Rows from block 4, named by matrix and row number. Rows with one number belong to one neuron. Each number is 50 + 12 x the weight over its row's rms, rounded and kept within 0 to 99. All counts start at 0. After the name is the row's rms in percent of the matrix's.
# fc1: MLP up (model.blocks.4.mlp.fc1.weight, 256x128), inputs 0-63
# fc2: MLP down (model.blocks.4.mlp.fc2.weight, 128x256, transposed), outputs 0-63
fc1.56 076:42 55 60 57 35 16 71 61 69 57 45 24 67 58 47 28 64 69 49 31 53 60 43 41 51 52 40 47 54 67 55 53 75 49 58 50 49 43 58 40 57 52 67 32 54 47 42 59 36 56 50 56 58 38 64 70 61 42 44 44 77 60 63 62
fc1.57 073:63 49 61 44 28 40 36 34 78 53 58 54 63 60 33 59 42 50 43 32 37 74 40 58 38 46 53 61 39 38 61 34 47 57 55 48 64 47 56 50 46 44 52 50 40 81 46 63 28 53 46 67 48 33 42 67 54 36 38 52 35 24 48 62
fc1.58 127:48 69 52 47 54 42 73 61 70 27 54 55 49 50 42 60 54 41 62 12 72 54 53 74 44 54 47 63 40 39 53 49 48 53 44 44 61 59 35 62 36 54 36 43 44 35 33 29 53 43 23 67 48 58 58 38 57 63 56 48 44 41 52 67
fc1.59 061:66 25 45 46 50 60 46 48 66 63 34 70 62 40 51 48 59 52 28 55 59 34 64 42 30 36 49 60 53 49 51 49 46 19 53 66 31 34 51 52 42 73 54 46 29 71 48 39 34 56 49 42 43 47 65 55 73 45 44 38 56 56 53 59
fc1.60 112:36 42 71 51 50 39 53 48 48 36 41 51 56 36 80 67 43 38 34 54 52 47 73 49 55 62 45 77 50 45 46 66 67 36 35 51 62 67 39 63 58 39 44 64 56 33 42 58 34 71 40 55 34 49 51 52 49 56 52 44 47 63 28 67
fc1.61 098:44 48 64 51 45 33 27 49 35 36 42 59 56 55 45 49 41 54 70 41 50 23 53 79 56 55 38 49 37 54 49 40 64 48 47 67 39 48 32 46 37 37 43 31 40 53 74 40 53 63 35 33 75 38 56 63 24 54 50 40 54 62 53 58
fc1.62 064:59 57 58 80 54 52 38 57 58 52 61 55 50 23 49 43 54 38 39 74 64 40 24 42 47 40 25 65 77 44 50 40 51 71 45 46 27 44 61 68 50 58 38 63 57 56 37 43 48 70 52 49 40 51 67 56 62 61 40 55 32 47 63 40
fc1.63 126:55 47 61 55 52 34 26 50 57 31 35 32 53 56 60 57 28 64 58 43 45 54 54 48 55 36 57 56 41 46 53 54 84 41 55 50 40 47 39 52 37 63 50 59 35 46 54 53 45 40 53 76 52 34 21 47 79 47 14 56 70 47 46 38
fc1.64 071:61 56 61 46 61 51 47 38 44 48 54 57 65 47 35 45 59 48 68 53 60 52 49 62 51 51 53 63 51 57 55 57 55 56 70 45 72 28 29 50 85 76 38 30 52 34 35 55 53 66 42 41 43 61 55 64 51 49 50 37 45 71 60 49
fc1.65 103:47 51 48 43 49 38 57 27 43 52 64 54 65 46 33 55 46 65 56 39 35 68 63 53 19 60 51 75 50 59 51 54 58 30 40 57 55 35 72 49 58 44 56 67 28 49 58 51 25 78 73 43 43 31 55 63 42 59 48 58 58 36 60 58
fc1.66 091:48 56 73 54 30 52 31 74 52 46 39 47 27 57 72 60 42 55 46 54 43 60 68 59 51 66 56 68 59 52 34 49 39 25 34 49 35 42 60 44 51 65 50 44 55 60 68 38 58 56 45 64 47 52 42 45 50 50 35 50 48 41 29 83
fc1.67 112:54 69 61 50 53 44 46 67 55 43 44 38 49 46 60 66 48 22 73 65 40 57 54 38 53 52 38 39 49 38 67 45 71 45 35 60 45 45 39 59 34 32 36 60 40 45 40 44 50 71 63 59 37 55 62 68 51 38 34 33 51 44 32 52
fc1.68 140:63 47 38 56 42 57 41 75 48 61 45 53 44 39 54 63 63 60 33 51 48 48 44 82 39 49 49 34 51 50 57 55 56 44 60 44 39 53 45 33 58 36 56 61 52 28 56 52 68 57 32 60 55 51 60 50 53 73 47 67 31 43 67 52
fc1.69 085:38 60 54 71 60 44 37 43 40 63 50 52 60 35 48 55 50 47 62 51 57 42 56 60 58 47 65 37 36 36 68 25 58 38 67 43 41 46 53 79 43 53 48 54 61 69 40 45 52 72 38 54 44 56 52 64 50 41 40 36 62 47 59 60
fc1.70 095:31 28 44 67 75 51 51 74 30 33 49 32 52 56 44 22 73 51 52 47 60 54 55 59 48 56 45 53 29 46 64 58 50 31 42 50 44 50 54 40 42 68 45 39 49 49 65 45 36 54 42 60 54 50 68 46 41 52 39 58 64 44 52 50
fc1.71 094:55 57 21 54 29 31 34 56 55 28 38 57 46 60 61 55 41 54 39 63 38 43 35 54 58 47 44 53 53 43 53 24 64 37 52 61 55 45 69 75 37 80 58 48 49 39 66 43 43 72 39 61 44 55 54 63 58 52 56 66 33 44 48 58
fc1.72 136:49 46 47 34 65 35 74 43 55 28 43 48 59 60 43 52 36 51 55 53 41 32 55 59 56 57 39 77 54 55 42 43 39 45 40 62 47 58 65 45 78 85 41 38 45 55 33 57 44 67 66 54 49 55 48 59 43 51 56 65 80 55 49 58
fc1.73 081:49 45 54 60 24 42 65 61 45 26 38 36 52 40 47 55 42 43 49 44 49 57 59 51 35 39 65 65 50 44 52 62 62 28 43 39 61 37 63 47 38 57 48 75 55 35 43 74 43 60 64 63 56 43 53 53 36 47 43 34 46 53 58 55
fc1.74 097:36 53 34 57 49 62 59 47 41 57 35 53 42 30 28 52 43 75 73 50 63 42 53 42 72 61 45 60 43 67 52 50 30 41 61 32 41 47 35 41 26 61 29 38 43 37 47 54 33 65 46 71 55 63 59 77 43 49 44 44 36 50 70 57
fc1.75 153:33 48 50 42 47 58 56 32 55 31 55 68 42 44 64 65 65 41 51 40 35 46 49 61 46 48 62 76 82 48 42 51 72 62 37 42 44 41 53 53 58 64 52 52 56 55 46 66 63 36 43 63 48 36 49 54 59 80 38 45 44 51 56 61
fc1.76 090:50 33 55 47 43 39 40 63 42 41 49 24 62 49 48 59 57 56 59 56 48 29 49 48 36 55 35 56 61 45 66 41 52 45 50 71 62 54 00 57 49 49 38 41 53 57 63 40 72 63 47 43 54 61 46 49 71 53 49 35 76 67 40 60
fc1.77 067:51 63 50 63 42 59 36 52 44 56 51 39 39 49 53 59 54 62 15 69 60 43 51 50 62 32 78 47 62 44 59 36 60 62 52 41 29 29 55 41 52 46 63 54 49 33 48 78 48 67 68 60 50 42 58 51 70 61 46 69 53 62 70 69
fc1.78 072:49 40 64 40 53 46 60 57 56 62 54 44 62 51 55 37 44 32 48 56 43 44 49 58 70 73 60 62 48 54 49 38 43 23 49 52 27 35 44 43 66 55 31 51 41 38 60 52 34 67 34 59 58 61 53 56 18 82 59 57 69 43 57 38
fc1.79 131:53 50 45 48 46 59 24 53 45 36 63 39 59 39 51 52 54 44 39 25 57 54 69 45 44 65 43 81 67 70 61 54 79 63 50 66 80 56 33 57 52 57 44 45 48 54 40 52 63 55 44 44 48 24 46 45 42 73 27 62 23 50 69 67
fc1.80 100:66 32 50 49 58 33 46 59 51 57 46 35 51 59 35 64 49 47 27 58 61 46 57 65 56 43 51 37 59 49 73 20 52 48 50 26 47 44 40 70 39 64 64 36 63 27 59 26 76 51 43 58 47 68 71 69 56 57 59 32 41 64 59 59
fc1.81 059:30 64 41 41 43 41 49 37 56 51 52 52 45 60 57 47 56 57 47 52 55 26 53 41 71 57 52 64 63 51 49 29 50 38 15 32 62 50 26 52 59 59 56 48 32 33 58 70 54 69 54 57 39 53 39 61 54 68 45 48 58 60 26 35
fc1.82 119:32 48 63 58 44 42 69 67 66 56 29 36 36 46 38 46 41 39 23 40 62 41 50 64 38 44 49 79 57 54 40 34 62 43 48 56 62 32 53 65 57 46 49 46 51 52 60 69 51 66 57 38 57 51 48 60 80 60 49 53 79 33 50 55
fc1.83 098:56 72 49 28 41 71 55 61 57 34 48 64 68 54 53 39 55 62 49 41 34 45 55 53 67 26 35 62 56 55 53 53 60 52 36 54 40 24 57 73 43 56 45 57 26 39 42 52 72 76 61 54 46 58 43 55 47 60 58 58 57 50 49 64
fc1.84 098:64 41 71 65 46 61 45 40 38 43 64 67 56 52 75 50 49 38 80 74 55 55 46 73 68 32 55 69 45 47 52 63 54 40 41 55 56 54 43 40 45 43 48 82 66 50 53 49 65 68 44 46 27 46 63 52 39 52 52 54 64 59 47 32
fc1.85 070:58 53 67 48 48 75 55 56 54 51 54 38 52 44 32 45 43 43 68 32 66 62 57 42 67 59 64 58 53 53 63 39 34 42 42 42 45 56 52 51 64 48 27 63 56 58 37 49 57 57 59 44 49 48 59 36 39 55 33 61 51 55 55 70
fc1.86 107:25 47 54 41 37 55 49 52 50 28 47 43 63 40 44 74 64 43 39 73 48 63 62 53 35 37 48 37 66 64 36 64 45 50 47 35 34 66 39 46 58 39 56 57 42 49 66 35 62 53 64 56 58 52 48 38 72 72 46 39 26 66 40 52
fc1.87 105:50 30 36 44 69 48 62 66 25 46 55 33 56 40 38 56 46 56 85 56 38 52 53 39 48 39 58 51 36 58 59 60 54 26 43 58 53 44 36 56 68 18 53 62 53 62 41 42 49 58 72 45 51 62 58 47 54 38 31 38 69 44 60 65
fc1.88 079:59 26 48 51 31 34 58 50 47 67 64 56 53 37 69 37 70 72 47 64 35 76 52 52 46 48 60 38 47 62 51 49 54 42 39 47 59 38 59 58 54 63 50 51 65 65 65 41 48 56 65 70 47 63 66 64 41 44 44 43 52 57 48 65
fc1.89 098:51 55 56 35 32 31 36 51 42 56 29 56 54 49 63 63 34 49 35 50 65 67 77 62 66 62 44 49 43 45 42 54 44 25 37 32 30 60 40 47 54 57 59 42 37 55 34 69 41 58 48 52 64 48 60 50 22 32 40 23 34 63 44 42
fc1.90 064:46 49 33 59 39 45 44 61 41 59 50 74 41 44 58 68 28 67 40 31 54 35 56 62 42 63 36 65 45 27 48 76 52 65 41 54 42 51 44 46 40 38 52 44 69 39 31 29 64 75 59 55 55 58 61 61 50 52 59 47 33 52 72 51
fc1.91 084:37 35 51 84 43 47 36 79 61 46 35 47 60 50 47 58 39 44 54 58 67 44 38 64 40 57 62 51 50 47 43 63 79 66 38 49 65 46 45 40 37 48 62 66 43 41 53 50 72 68 58 49 39 34 51 55 32 51 61 47 40 59 54 50
fc1.92 096:42 61 36 37 55 55 36 63 64 41 64 51 55 57 57 48 58 44 31 37 56 35 66 39 41 76 43 49 58 63 49 32 52 55 56 46 51 36 40 54 28 42 49 31 77 65 46 54 37 57 63 39 42 66 58 50 46 79 35 27 41 54 41 48
fc1.93 070:51 46 51 39 41 65 55 56 34 29 28 57 44 32 37 59 53 52 38 62 51 23 60 66 61 53 28 58 73 69 50 39 41 45 65 32 37 64 50 54 45 74 67 54 51 58 57 66 42 56 29 47 56 55 51 70 67 60 54 73 46 56 68 39
fc1.94 066:58 18 54 48 56 49 58 64 47 49 59 51 66 51 46 69 48 59 63 49 53 68 39 43 50 61 61 55 56 53 54 57 42 44 48 63 27 43 27 52 49 56 57 32 46 65 25 32 29 45 68 34 47 32 42 59 39 65 35 46 42 47 50 78
fc1.95 077:38 53 46 48 40 70 33 60 59 38 47 55 50 66 49 40 18 49 26 46 52 59 58 44 42 48 84 80 26 47 46 64 49 42 68 43 56 58 56 45 67 39 51 34 40 47 69 44 51 78 47 43 61 43 46 50 43 54 59 44 52 63 64 63
fc1.96 096:48 41 16 53 57 46 36 27 64 34 59 44 63 61 35 43 37 69 24 59 64 47 36 64 55 43 47 22 51 31 61 59 57 35 51 64 56 31 67 57 38 69 64 40 35 53 56 48 50 57 56 62 47 64 62 65 56 56 56 53 64 60 55 46
fc1.97 131:70 51 61 43 58 49 38 59 61 25 54 50 64 53 26 54 32 62 58 56 61 44 78 57 61 52 59 49 52 59 39 46 58 21 40 51 71 24 44 46 45 47 55 32 43 49 33 52 58 63 51 73 43 54 59 46 49 53 39 46 55 63 33 60
fc1.98 095:42 57 39 64 47 65 39 55 49 41 62 38 64 52 56 58 61 29 59 80 46 62 63 62 29 53 23 69 42 50 43 37 47 46 42 48 42 49 51 38 41 48 73 36 70 53 45 60 29 59 54 55 57 58 53 56 45 42 49 49 37 26 87 52
fc1.99 093:34 44 44 40 56 36 40 32 65 52 43 49 52 50 44 47 27 50 58 41 56 45 63 55 43 77 33 50 49 58 69 45 50 29 55 55 56 39 43 27 28 61 60 58 50 39 25 38 50 74 36 54 44 61 49 36 25 65 45 49 40 56 65 52
fc1.100 081:42 45 42 62 60 67 53 58 54 64 38 64 60 66 53 43 45 72 57 54 39 38 41 49 83 69 50 43 39 48 47 42 46 61 47 49 50 48 34 36 57 42 46 29 34 57 29 40 49 53 58 46 45 58 48 65 77 72 47 46 63 65 52 58
fc1.101 091:41 68 43 38 51 47 60 59 70 53 36 62 49 56 49 48 76 35 51 49 57 54 83 46 40 33 31 58 39 53 40 73 61 44 47 52 36 54 57 56 35 43 48 26 50 47 66 59 30 78 58 47 46 64 52 38 35 54 43 16 43 55 63 58
fc1.102 067:39 39 28 61 56 70 80 42 32 38 40 39 60 55 49 61 42 45 65 63 65 32 51 52 59 48 50 62 48 36 47 55 50 40 26 46 50 53 29 47 54 52 45 62 67 62 44 60 69 50 70 56 39 31 54 54 76 49 43 25 65 62 53 69
fc1.103 069:54 50 55 59 53 57 56 50 58 27 26 41 53 35 67 43 45 30 30 39 66 55 62 49 42 61 54 49 42 57 41 68 56 36 46 55 33 39 76 45 37 48 52 54 61 43 50 53 38 66 48 55 49 44 43 63 20 43 53 47 33 57 47 49
fc1.104 098:42 51 41 68 52 27 48 55 51 59 58 47 48 40 32 50 48 77 43 30 59 51 59 45 56 61 59 60 28 66 71 42 71 47 37 32 57 35 53 62 31 59 66 51 79 43 72 58 47 68 52 51 30 49 55 61 45 51 62 67 51 39 58 64
fc1.105 076:51 41 53 49 53 30 35 50 62 55 44 47 56 51 38 72 54 18 34 63 57 71 50 38 55 30 40 55 48 68 56 41 53 39 67 58 39 48 58 63 51 44 56 39 55 63 51 49 28 49 51 63 55 63 55 55 55 64 51 73 71 37 77 56
fc1.106 087:37 57 55 52 67 48 45 61 45 68 40 39 57 36 73 70 53 42 48 45 49 42 67 50 67 35 56 32 28 47 52 47 53 56 80 57 43 42 34 48 59 39 61 79 66 35 46 71 46 61 70 65 63 46 59 43 56 58 59 50 48 47 63 51
fc1.107 103:57 63 35 43 69 18 46 72 48 57 65 46 74 41 52 68 49 59 33 56 43 52 66 48 32 54 51 43 43 63 49 68 56 57 41 68 68 45 48 52 36 54 52 59 54 43 50 75 68 54 65 49 73 61 56 59 55 52 28 33 42 68 28 68
fc1.108 129:36 42 47 57 46 38 64 41 69 38 55 38 60 43 42 50 44 53 53 38 30 51 53 54 38 58 50 58 55 40 63 73 48 46 53 42 27 17 44 49 43 55 74 41 62 16 52 70 69 56 30 31 49 46 54 35 41 47 51 60 40 25 58 62
fc2.56 089:64 37 57 32 45 58 37 58 49 36 52 73 43 56 57 50 47 63 35 57 66 36 54 62 58 58 52 51 38 54 28 49 43 38 54 41 41 68 52 57 70 49 51 46 45 45 57 57 23 40 51 39 26 32 63 61 47 56 44 37 36 38 51 32
fc2.57 077:42 48 50 38 62 48 39 50 46 69 32 63 56 49 53 54 55 51 51 47 62 53 42 58 58 63 60 58 61 34 56 59 48 28 59 34 48 37 40 43 59 58 47 48 55 60 56 44 39 36 52 44 45 53 66 17 54 64 37 62 48 43 76 59
fc2.58 113:47 35 44 46 54 46 55 59 40 84 39 53 52 61 79 40 62 54 45 55 56 42 43 57 64 56 67 40 57 56 55 35 58 53 49 64 42 69 51 50 49 52 34 33 58 48 34 26 49 57 50 83 53 61 34 47 59 52 31 55 39 53 51 85
fc2.59 065:54 29 46 35 38 43 46 57 60 45 64 47 66 31 44 37 55 38 53 59 60 63 51 44 49 53 54 48 58 58 40 41 55 45 32 30 41 59 49 43 53 31 25 60 54 67 53 66 53 63 66 42 59 38 45 35 56 42 54 72 60 31 74 46
fc2.60 109:52 27 34 57 42 68 57 63 71 46 44 54 41 64 39 23 62 44 61 38 45 69 54 46 53 43 42 46 31 50 72 53 52 41 44 51 51 45 56 51 65 57 40 50 29 51 51 58 63 47 63 48 59 63 57 59 67 52 73 38 36 30 43 47
fc2.61 119:29 39 57 31 39 38 25 42 64 28 53 67 63 59 78 64 40 43 40 53 54 68 65 45 39 39 57 21 43 49 51 57 52 64 57 52 71 37 46 46 47 49 68 41 62 40 61 61 50 36 49 46 49 42 59 52 58 48 55 37 39 49 76 60
fc2.62 074:49 50 76 31 81 25 67 59 38 56 51 40 52 46 32 56 64 77 42 48 58 20 51 58 45 38 60 40 30 67 63 41 37 46 32 59 47 71 58 23 54 60 54 39 44 48 55 40 52 52 56 39 56 42 50 50 53 37 43 60 42 54 60 58
fc2.63 116:46 58 40 25 31 41 66 32 65 58 33 51 19 51 53 37 48 38 58 41 55 43 63 24 58 54 55 44 35 82 48 63 50 64 68 62 53 39 77 60 64 46 49 48 59 36 44 59 25 76 40 35 64 37 33 43 64 54 45 70 62 65 47 49
fc2.64 090:63 48 55 44 50 54 28 35 48 53 55 53 77 45 40 37 61 48 54 49 42 56 66 54 44 66 58 43 62 42 74 65 50 20 71 25 53 55 60 34 36 53 38 55 58 30 70 37 61 55 69 58 66 58 57 33 40 51 36 56 39 70 49 51
fc2.65 110:42 22 70 63 61 46 35 50 26 51 42 39 52 49 37 39 42 21 37 72 48 44 48 50 57 54 77 30 38 42 46 64 45 39 48 34 56 69 51 51 48 51 65 53 66 58 40 52 32 40 58 60 53 58 54 44 57 34 39 56 55 49 44 67
fc2.66 089:28 65 51 47 71 73 47 40 47 16 43 33 33 41 30 52 33 38 48 60 54 58 59 51 51 40 58 45 39 52 44 55 47 51 69 38 18 53 43 44 58 57 31 51 48 45 56 61 63 57 49 75 72 37 58 52 65 63 47 43 66 38 55 32
fc2.67 116:61 34 30 53 50 56 49 58 43 68 33 53 62 29 48 45 67 43 77 54 64 53 59 43 66 47 41 69 62 59 35 44 44 46 53 64 63 59 56 40 57 36 64 69 28 58 36 35 31 51 31 45 45 54 43 73 58 56 36 61 50 48 38 56
fc2.68 119:50 38 49 40 66 59 47 57 43 32 33 45 46 65 35 48 62 46 47 51 28 43 31 48 55 44 64 69 66 39 53 71 53 69 50 33 62 56 35 67 61 47 50 43 50 47 54 50 32 59 34 46 55 69 17 41 42 61 41 55 68 71 41 26
fc2.69 097:35 60 57 50 47 70 37 34 52 63 53 58 42 66 37 61 60 34 43 56 58 70 57 60 45 48 67 65 61 50 63 61 47 51 40 30 57 57 50 67 47 52 29 55 50 42 42 45 48 41 37 65 45 68 44 60 66 43 55 23 33 61 36 79
fc2.70 091:29 44 39 35 47 54 49 49 57 46 57 81 56 45 63 66 60 63 76 50 51 65 37 54 55 37 44 34 43 57 29 48 50 27 64 23 53 48 52 49 55 49 44 37 36 53 50 53 55 25 66 47 61 70 54 42 54 64 65 59 43 48 51 71
fc2.71 111:65 27 49 45 39 57 56 61 50 52 34 51 67 55 63 39 47 56 49 69 53 31 35 33 41 58 76 43 49 55 48 45 40 71 58 67 44 47 33 42 55 50 53 30 64 34 51 54 54 67 77 50 45 41 55 49 25 34 44 64 60 28 45 47
fc2.72 130:56 63 29 70 58 68 52 40 36 54 30 39 47 45 59 57 54 33 45 45 46 57 53 73 41 57 41 60 56 54 60 53 78 49 61 26 68 70 61 30 43 63 27 29 55 64 47 51 66 78 31 49 60 54 39 60 32 65 47 43 50 62 41 56
fc2.73 100:62 56 68 53 45 58 49 52 43 62 36 43 31 38 55 46 19 66 50 52 47 29 21 52 36 58 63 62 62 51 48 46 59 30 56 50 43 54 66 56 69 34 32 39 59 50 56 57 51 75 67 35 45 65 53 39 54 54 52 42 51 46 31 49
fc2.74 110:49 45 24 33 45 42 45 56 39 26 57 48 42 52 42 35 71 38 46 44 66 45 58 62 64 51 53 34 59 53 63 33 44 46 43 54 52 59 74 57 49 48 47 50 26 42 59 78 50 42 39 54 62 58 50 53 64 64 60 60 49 57 48 56
fc2.75 118:24 42 66 56 37 45 55 43 40 48 27 47 67 44 38 44 38 60 45 57 66 55 78 50 55 71 50 48 57 52 51 82 55 43 55 34 58 44 45 59 47 59 74 48 36 40 56 41 29 58 61 69 62 37 55 76 33 68 39 46 55 31 41 52
fc2.76 104:76 52 57 70 52 45 57 57 70 62 58 75 59 53 61 47 42 60 36 52 48 61 56 75 34 59 61 47 51 53 55 60 41 43 40 50 39 32 55 48 58 73 74 59 58 49 54 65 32 41 53 42 69 54 71 44 41 39 53 60 46 61 42 58
fc2.77 076:71 44 51 45 35 44 50 42 42 47 23 27 39 44 34 54 56 56 47 63 48 34 49 44 34 54 51 22 70 54 35 16 48 58 51 58 52 35 54 54 56 57 29 47 64 57 55 48 48 39 29 33 28 70 52 51 53 57 43 50 51 45 49 34
fc2.78 079:59 61 60 48 39 57 36 26 34 49 36 55 57 33 37 45 62 45 35 52 52 43 32 62 43 40 42 40 37 46 48 74 34 52 21 54 49 62 30 55 30 46 47 50 63 51 53 58 42 48 43 65 34 42 40 43 47 31 42 63 62 60 39 53
fc2.79 133:56 49 52 37 48 32 52 64 27 63 69 59 45 60 36 48 72 55 48 45 35 49 65 72 64 48 57 37 70 35 39 47 46 41 51 47 49 40 44 61 30 32 50 58 52 32 37 47 28 43 70 41 40 40 61 69 63 51 80 53 46 17 49 41
fc2.80 090:65 47 38 53 45 66 42 43 85 36 69 48 57 65 42 18 28 36 56 57 45 47 58 57 67 54 40 55 51 52 34 68 46 50 42 55 50 47 49 42 56 45 40 46 39 39 38 35 36 49 62 52 26 37 29 61 46 44 59 47 44 56 56 70
fc2.81 062:58 43 36 69 59 56 59 57 45 46 51 40 55 56 38 65 55 54 58 46 40 44 52 40 63 42 43 64 37 64 49 38 60 52 54 56 36 53 29 49 58 55 40 63 26 47 59 41 51 38 66 43 47 34 47 57 54 41 42 46 36 59 52 53
fc2.82 123:49 62 51 38 63 57 45 40 25 56 46 35 27 36 72 67 38 70 54 37 19 24 63 29 49 69 68 19 48 60 54 52 37 48 46 49 37 55 40 43 46 57 80 64 37 33 41 63 59 67 47 44 53 52 65 44 45 33 33 52 42 49 58 67
fc2.83 131:54 47 31 54 44 56 30 48 50 19 48 62 57 61 47 56 52 63 51 64 52 43 56 61 27 57 59 57 63 33 57 33 59 53 51 47 66 45 46 44 72 29 59 74 31 44 74 44 50 42 52 56 46 46 45 52 46 47 54 69 64 45 53 39
fc2.84 108:60 72 46 38 46 25 34 37 45 22 42 44 27 55 51 44 40 47 40 42 60 40 60 53 63 54 51 42 51 57 37 52 60 53 50 49 54 31 50 45 30 51 42 43 36 39 61 49 42 45 57 34 54 52 65 62 62 19 71 45 51 65 61 57
fc2.85 082:40 24 58 52 45 70 46 43 62 62 43 67 62 42 44 48 55 69 38 58 58 51 59 52 45 42 57 52 52 47 34 47 44 43 48 61 59 40 35 54 41 48 45 65 54 40 44 32 39 47 69 77 32 54 46 65 35 44 52 65 61 55 47 41
fc2.86 133:61 49 54 73 42 35 38 15 43 73 50 60 58 30 46 47 36 65 50 46 33 29 46 59 60 44 76 47 40 46 48 47 65 47 34 47 70 49 36 40 58 36 42 48 48 67 52 55 65 51 45 50 56 29 47 47 37 44 57 54 60 52 35 60
fc2.87 103:35 67 57 43 46 70 43 60 53 52 50 55 55 45 49 44 43 23 68 44 59 80 55 39 48 48 65 48 40 44 34 50 54 52 66 51 49 31 51 50 61 51 48 41 53 48 35 65 55 44 48 46 40 25 72 59 48 47 26 32 50 27 25 32
fc2.88 073:56 48 60 51 55 51 47 42 37 37 61 43 41 28 39 27 57 35 44 44 64 35 40 31 54 50 59 53 44 41 49 54 54 51 49 58 54 66 66 63 46 50 63 36 58 45 67 55 44 41 40 13 62 45 44 64 56 46 21 40 37 50 73 39
fc2.89 105:49 46 46 57 37 54 52 44 34 59 57 19 59 52 66 55 40 62 40 58 53 60 22 61 54 48 51 36 58 55 56 52 68 56 56 41 45 18 56 36 39 49 39 57 52 50 75 37 53 45 68 57 71 51 46 69 36 53 36 58 43 56 27 38
fc2.90 069:59 60 43 41 49 52 68 34 57 44 58 58 51 38 63 61 81 44 63 59 41 53 42 34 42 85 49 34 68 46 61 57 43 30 45 25 54 59 57 52 48 62 51 43 46 46 41 52 48 48 50 55 39 42 39 46 54 42 75 52 35 58 59 69
fc2.91 094:36 63 57 52 72 58 35 57 42 52 40 51 41 33 52 39 54 50 47 52 41 55 50 44 47 59 40 53 47 48 40 58 19 57 45 75 57 62 37 43 47 30 47 45 60 30 64 59 60 75 41 21 46 48 51 55 65 59 51 57 32 34 58 31
fc2.92 100:47 66 42 52 71 72 52 45 47 58 49 57 67 63 53 39 42 52 43 49 58 56 43 66 46 48 55 31 29 51 29 50 80 50 41 37 43 50 36 49 48 60 49 51 63 59 52 49 42 64 44 41 46 26 46 68 56 40 58 45 40 54 44 60
fc2.93 060:40 53 50 54 31 28 53 69 62 25 53 42 47 63 43 45 61 53 55 58 45 59 52 35 64 46 33 92 46 40 57 70 71 32 64 45 41 53 53 66 53 40 45 50 65 44 47 54 43 57 42 42 34 59 58 85 69 37 45 44 44 39 49 35
fc2.94 072:52 39 44 43 35 46 42 55 56 52 46 39 55 67 36 37 64 45 67 41 16 37 44 47 43 72 60 34 71 54 22 69 58 48 40 60 37 44 40 88 69 66 40 48 78 47 45 35 54 44 49 53 67 44 66 49 50 51 48 54 55 55 70 37
fc2.95 083:33 54 62 58 60 41 58 65 46 43 59 43 64 34 55 63 48 34 42 50 38 38 47 55 63 63 35 62 51 56 54 14 56 76 53 44 57 33 61 64 33 42 60 37 28 66 35 46 62 34 51 77 57 68 61 68 47 57 44 47 43 35 57 40
fc2.96 116:45 49 68 56 72 49 33 28 48 28 52 36 65 41 60 50 63 60 57 49 49 64 53 51 55 52 72 36 31 62 56 48 22 52 67 46 39 68 66 60 33 56 12 46 61 37 60 50 65 52 65 27 55 67 61 46 70 35 50 37 42 46 52 63
fc2.97 135:61 54 53 50 85 58 63 48 43 72 64 50 55 40 39 50 45 63 49 55 08 67 78 51 60 61 51 51 49 54 38 63 30 54 40 57 54 69 65 41 58 59 55 48 53 59 51 52 57 52 45 54 33 22 39 27 37 61 47 33 52 61 47 50
fc2.98 113:40 47 60 66 52 37 41 56 63 61 51 71 35 44 30 48 40 24 45 41 39 59 44 43 54 46 43 58 45 60 51 45 47 44 47 55 43 64 52 70 64 40 42 47 29 54 31 61 41 51 47 24 67 29 55 34 43 55 55 50 53 31 27 57
fc2.99 110:71 66 60 50 39 45 45 45 39 29 63 45 80 56 48 36 48 44 53 69 59 54 58 40 50 50 57 32 52 45 43 44 43 51 31 50 50 55 45 47 38 41 50 49 39 51 71 52 67 51 56 76 47 52 42 73 56 43 50 55 65 82 68 56
fc2.100 100:57 52 85 62 62 55 48 65 62 30 79 60 52 42 29 55 57 41 58 52 52 34 59 58 61 41 50 73 55 75 47 60 72 48 38 54 44 47 51 44 52 49 56 53 42 61 50 42 41 48 30 31 33 40 69 54 54 26 53 58 67 44 53 61
fc2.101 096:45 42 57 56 26 63 47 46 52 43 30 33 57 38 54 52 31 60 37 45 54 44 39 40 45 43 50 60 54 24 53 34 58 45 37 41 46 40 51 50 63 62 65 64 49 49 37 47 63 63 67 46 43 64 43 36 60 48 58 56 24 51 36 23
fc2.102 071:35 43 50 43 51 34 62 78 56 44 48 46 32 21 49 49 50 56 51 56 44 67 51 45 59 33 52 62 53 53 61 45 46 52 60 45 66 36 56 58 35 68 42 68 55 32 37 47 67 60 43 43 70 51 49 53 43 39 56 65 57 53 28 62
fc2.103 063:37 45 59 45 61 48 60 54 63 52 71 58 57 50 60 28 55 42 60 52 43 37 55 41 47 49 30 50 40 39 25 63 60 57 44 51 44 65 31 50 49 63 53 42 45 38 61 43 80 36 48 61 31 31 52 48 44 53 41 51 47 54 69 53
fc2.104 102:45 33 35 56 34 42 51 45 39 51 27 27 56 60 38 71 48 26 72 73 69 56 56 52 46 29 45 37 48 44 63 36 47 46 46 41 56 38 40 56 82 46 52 33 57 58 72 68 29 51 43 70 60 43 68 32 49 53 35 45 32 52 40 45
fc2.105 086:57 56 30 37 34 36 19 41 35 31 54 47 70 69 41 63 62 42 46 42 55 37 52 50 58 55 36 33 55 57 61 55 49 83 53 41 50 64 59 29 41 49 53 45 52 45 58 49 39 47 61 68 59 34 59 45 56 48 67 70 64 60 75 68
fc2.106 108:62 80 56 60 53 62 54 43 47 55 64 41 56 52 39 48 45 52 42 34 49 62 56 59 33 66 46 54 63 63 65 38 46 46 40 58 68 42 42 63 53 49 42 20 36 58 47 49 37 59 45 79 57 57 59 43 61 51 51 44 58 43 63 44
fc2.107 120:45 40 71 39 63 48 45 59 61 53 60 65 53 33 55 45 43 50 51 49 61 46 33 57 81 58 64 59 50 37 35 41 38 64 72 43 55 70 25 67 42 52 52 39 46 57 48 43 44 54 48 48 62 53 59 62 65 48 60 59 63 46 39 39
fc2.108 121:49 44 29 41 56 57 31 63 50 45 51 57 52 57 48 54 46 43 42 54 61 58 53 55 61 25 67 39 64 71 50 49 50 43 53 56 23 58 49 44 72 36 34 75 56 56 41 61 29 64 63 54 41 64 57 32 47 42 58 33 60 24 62 50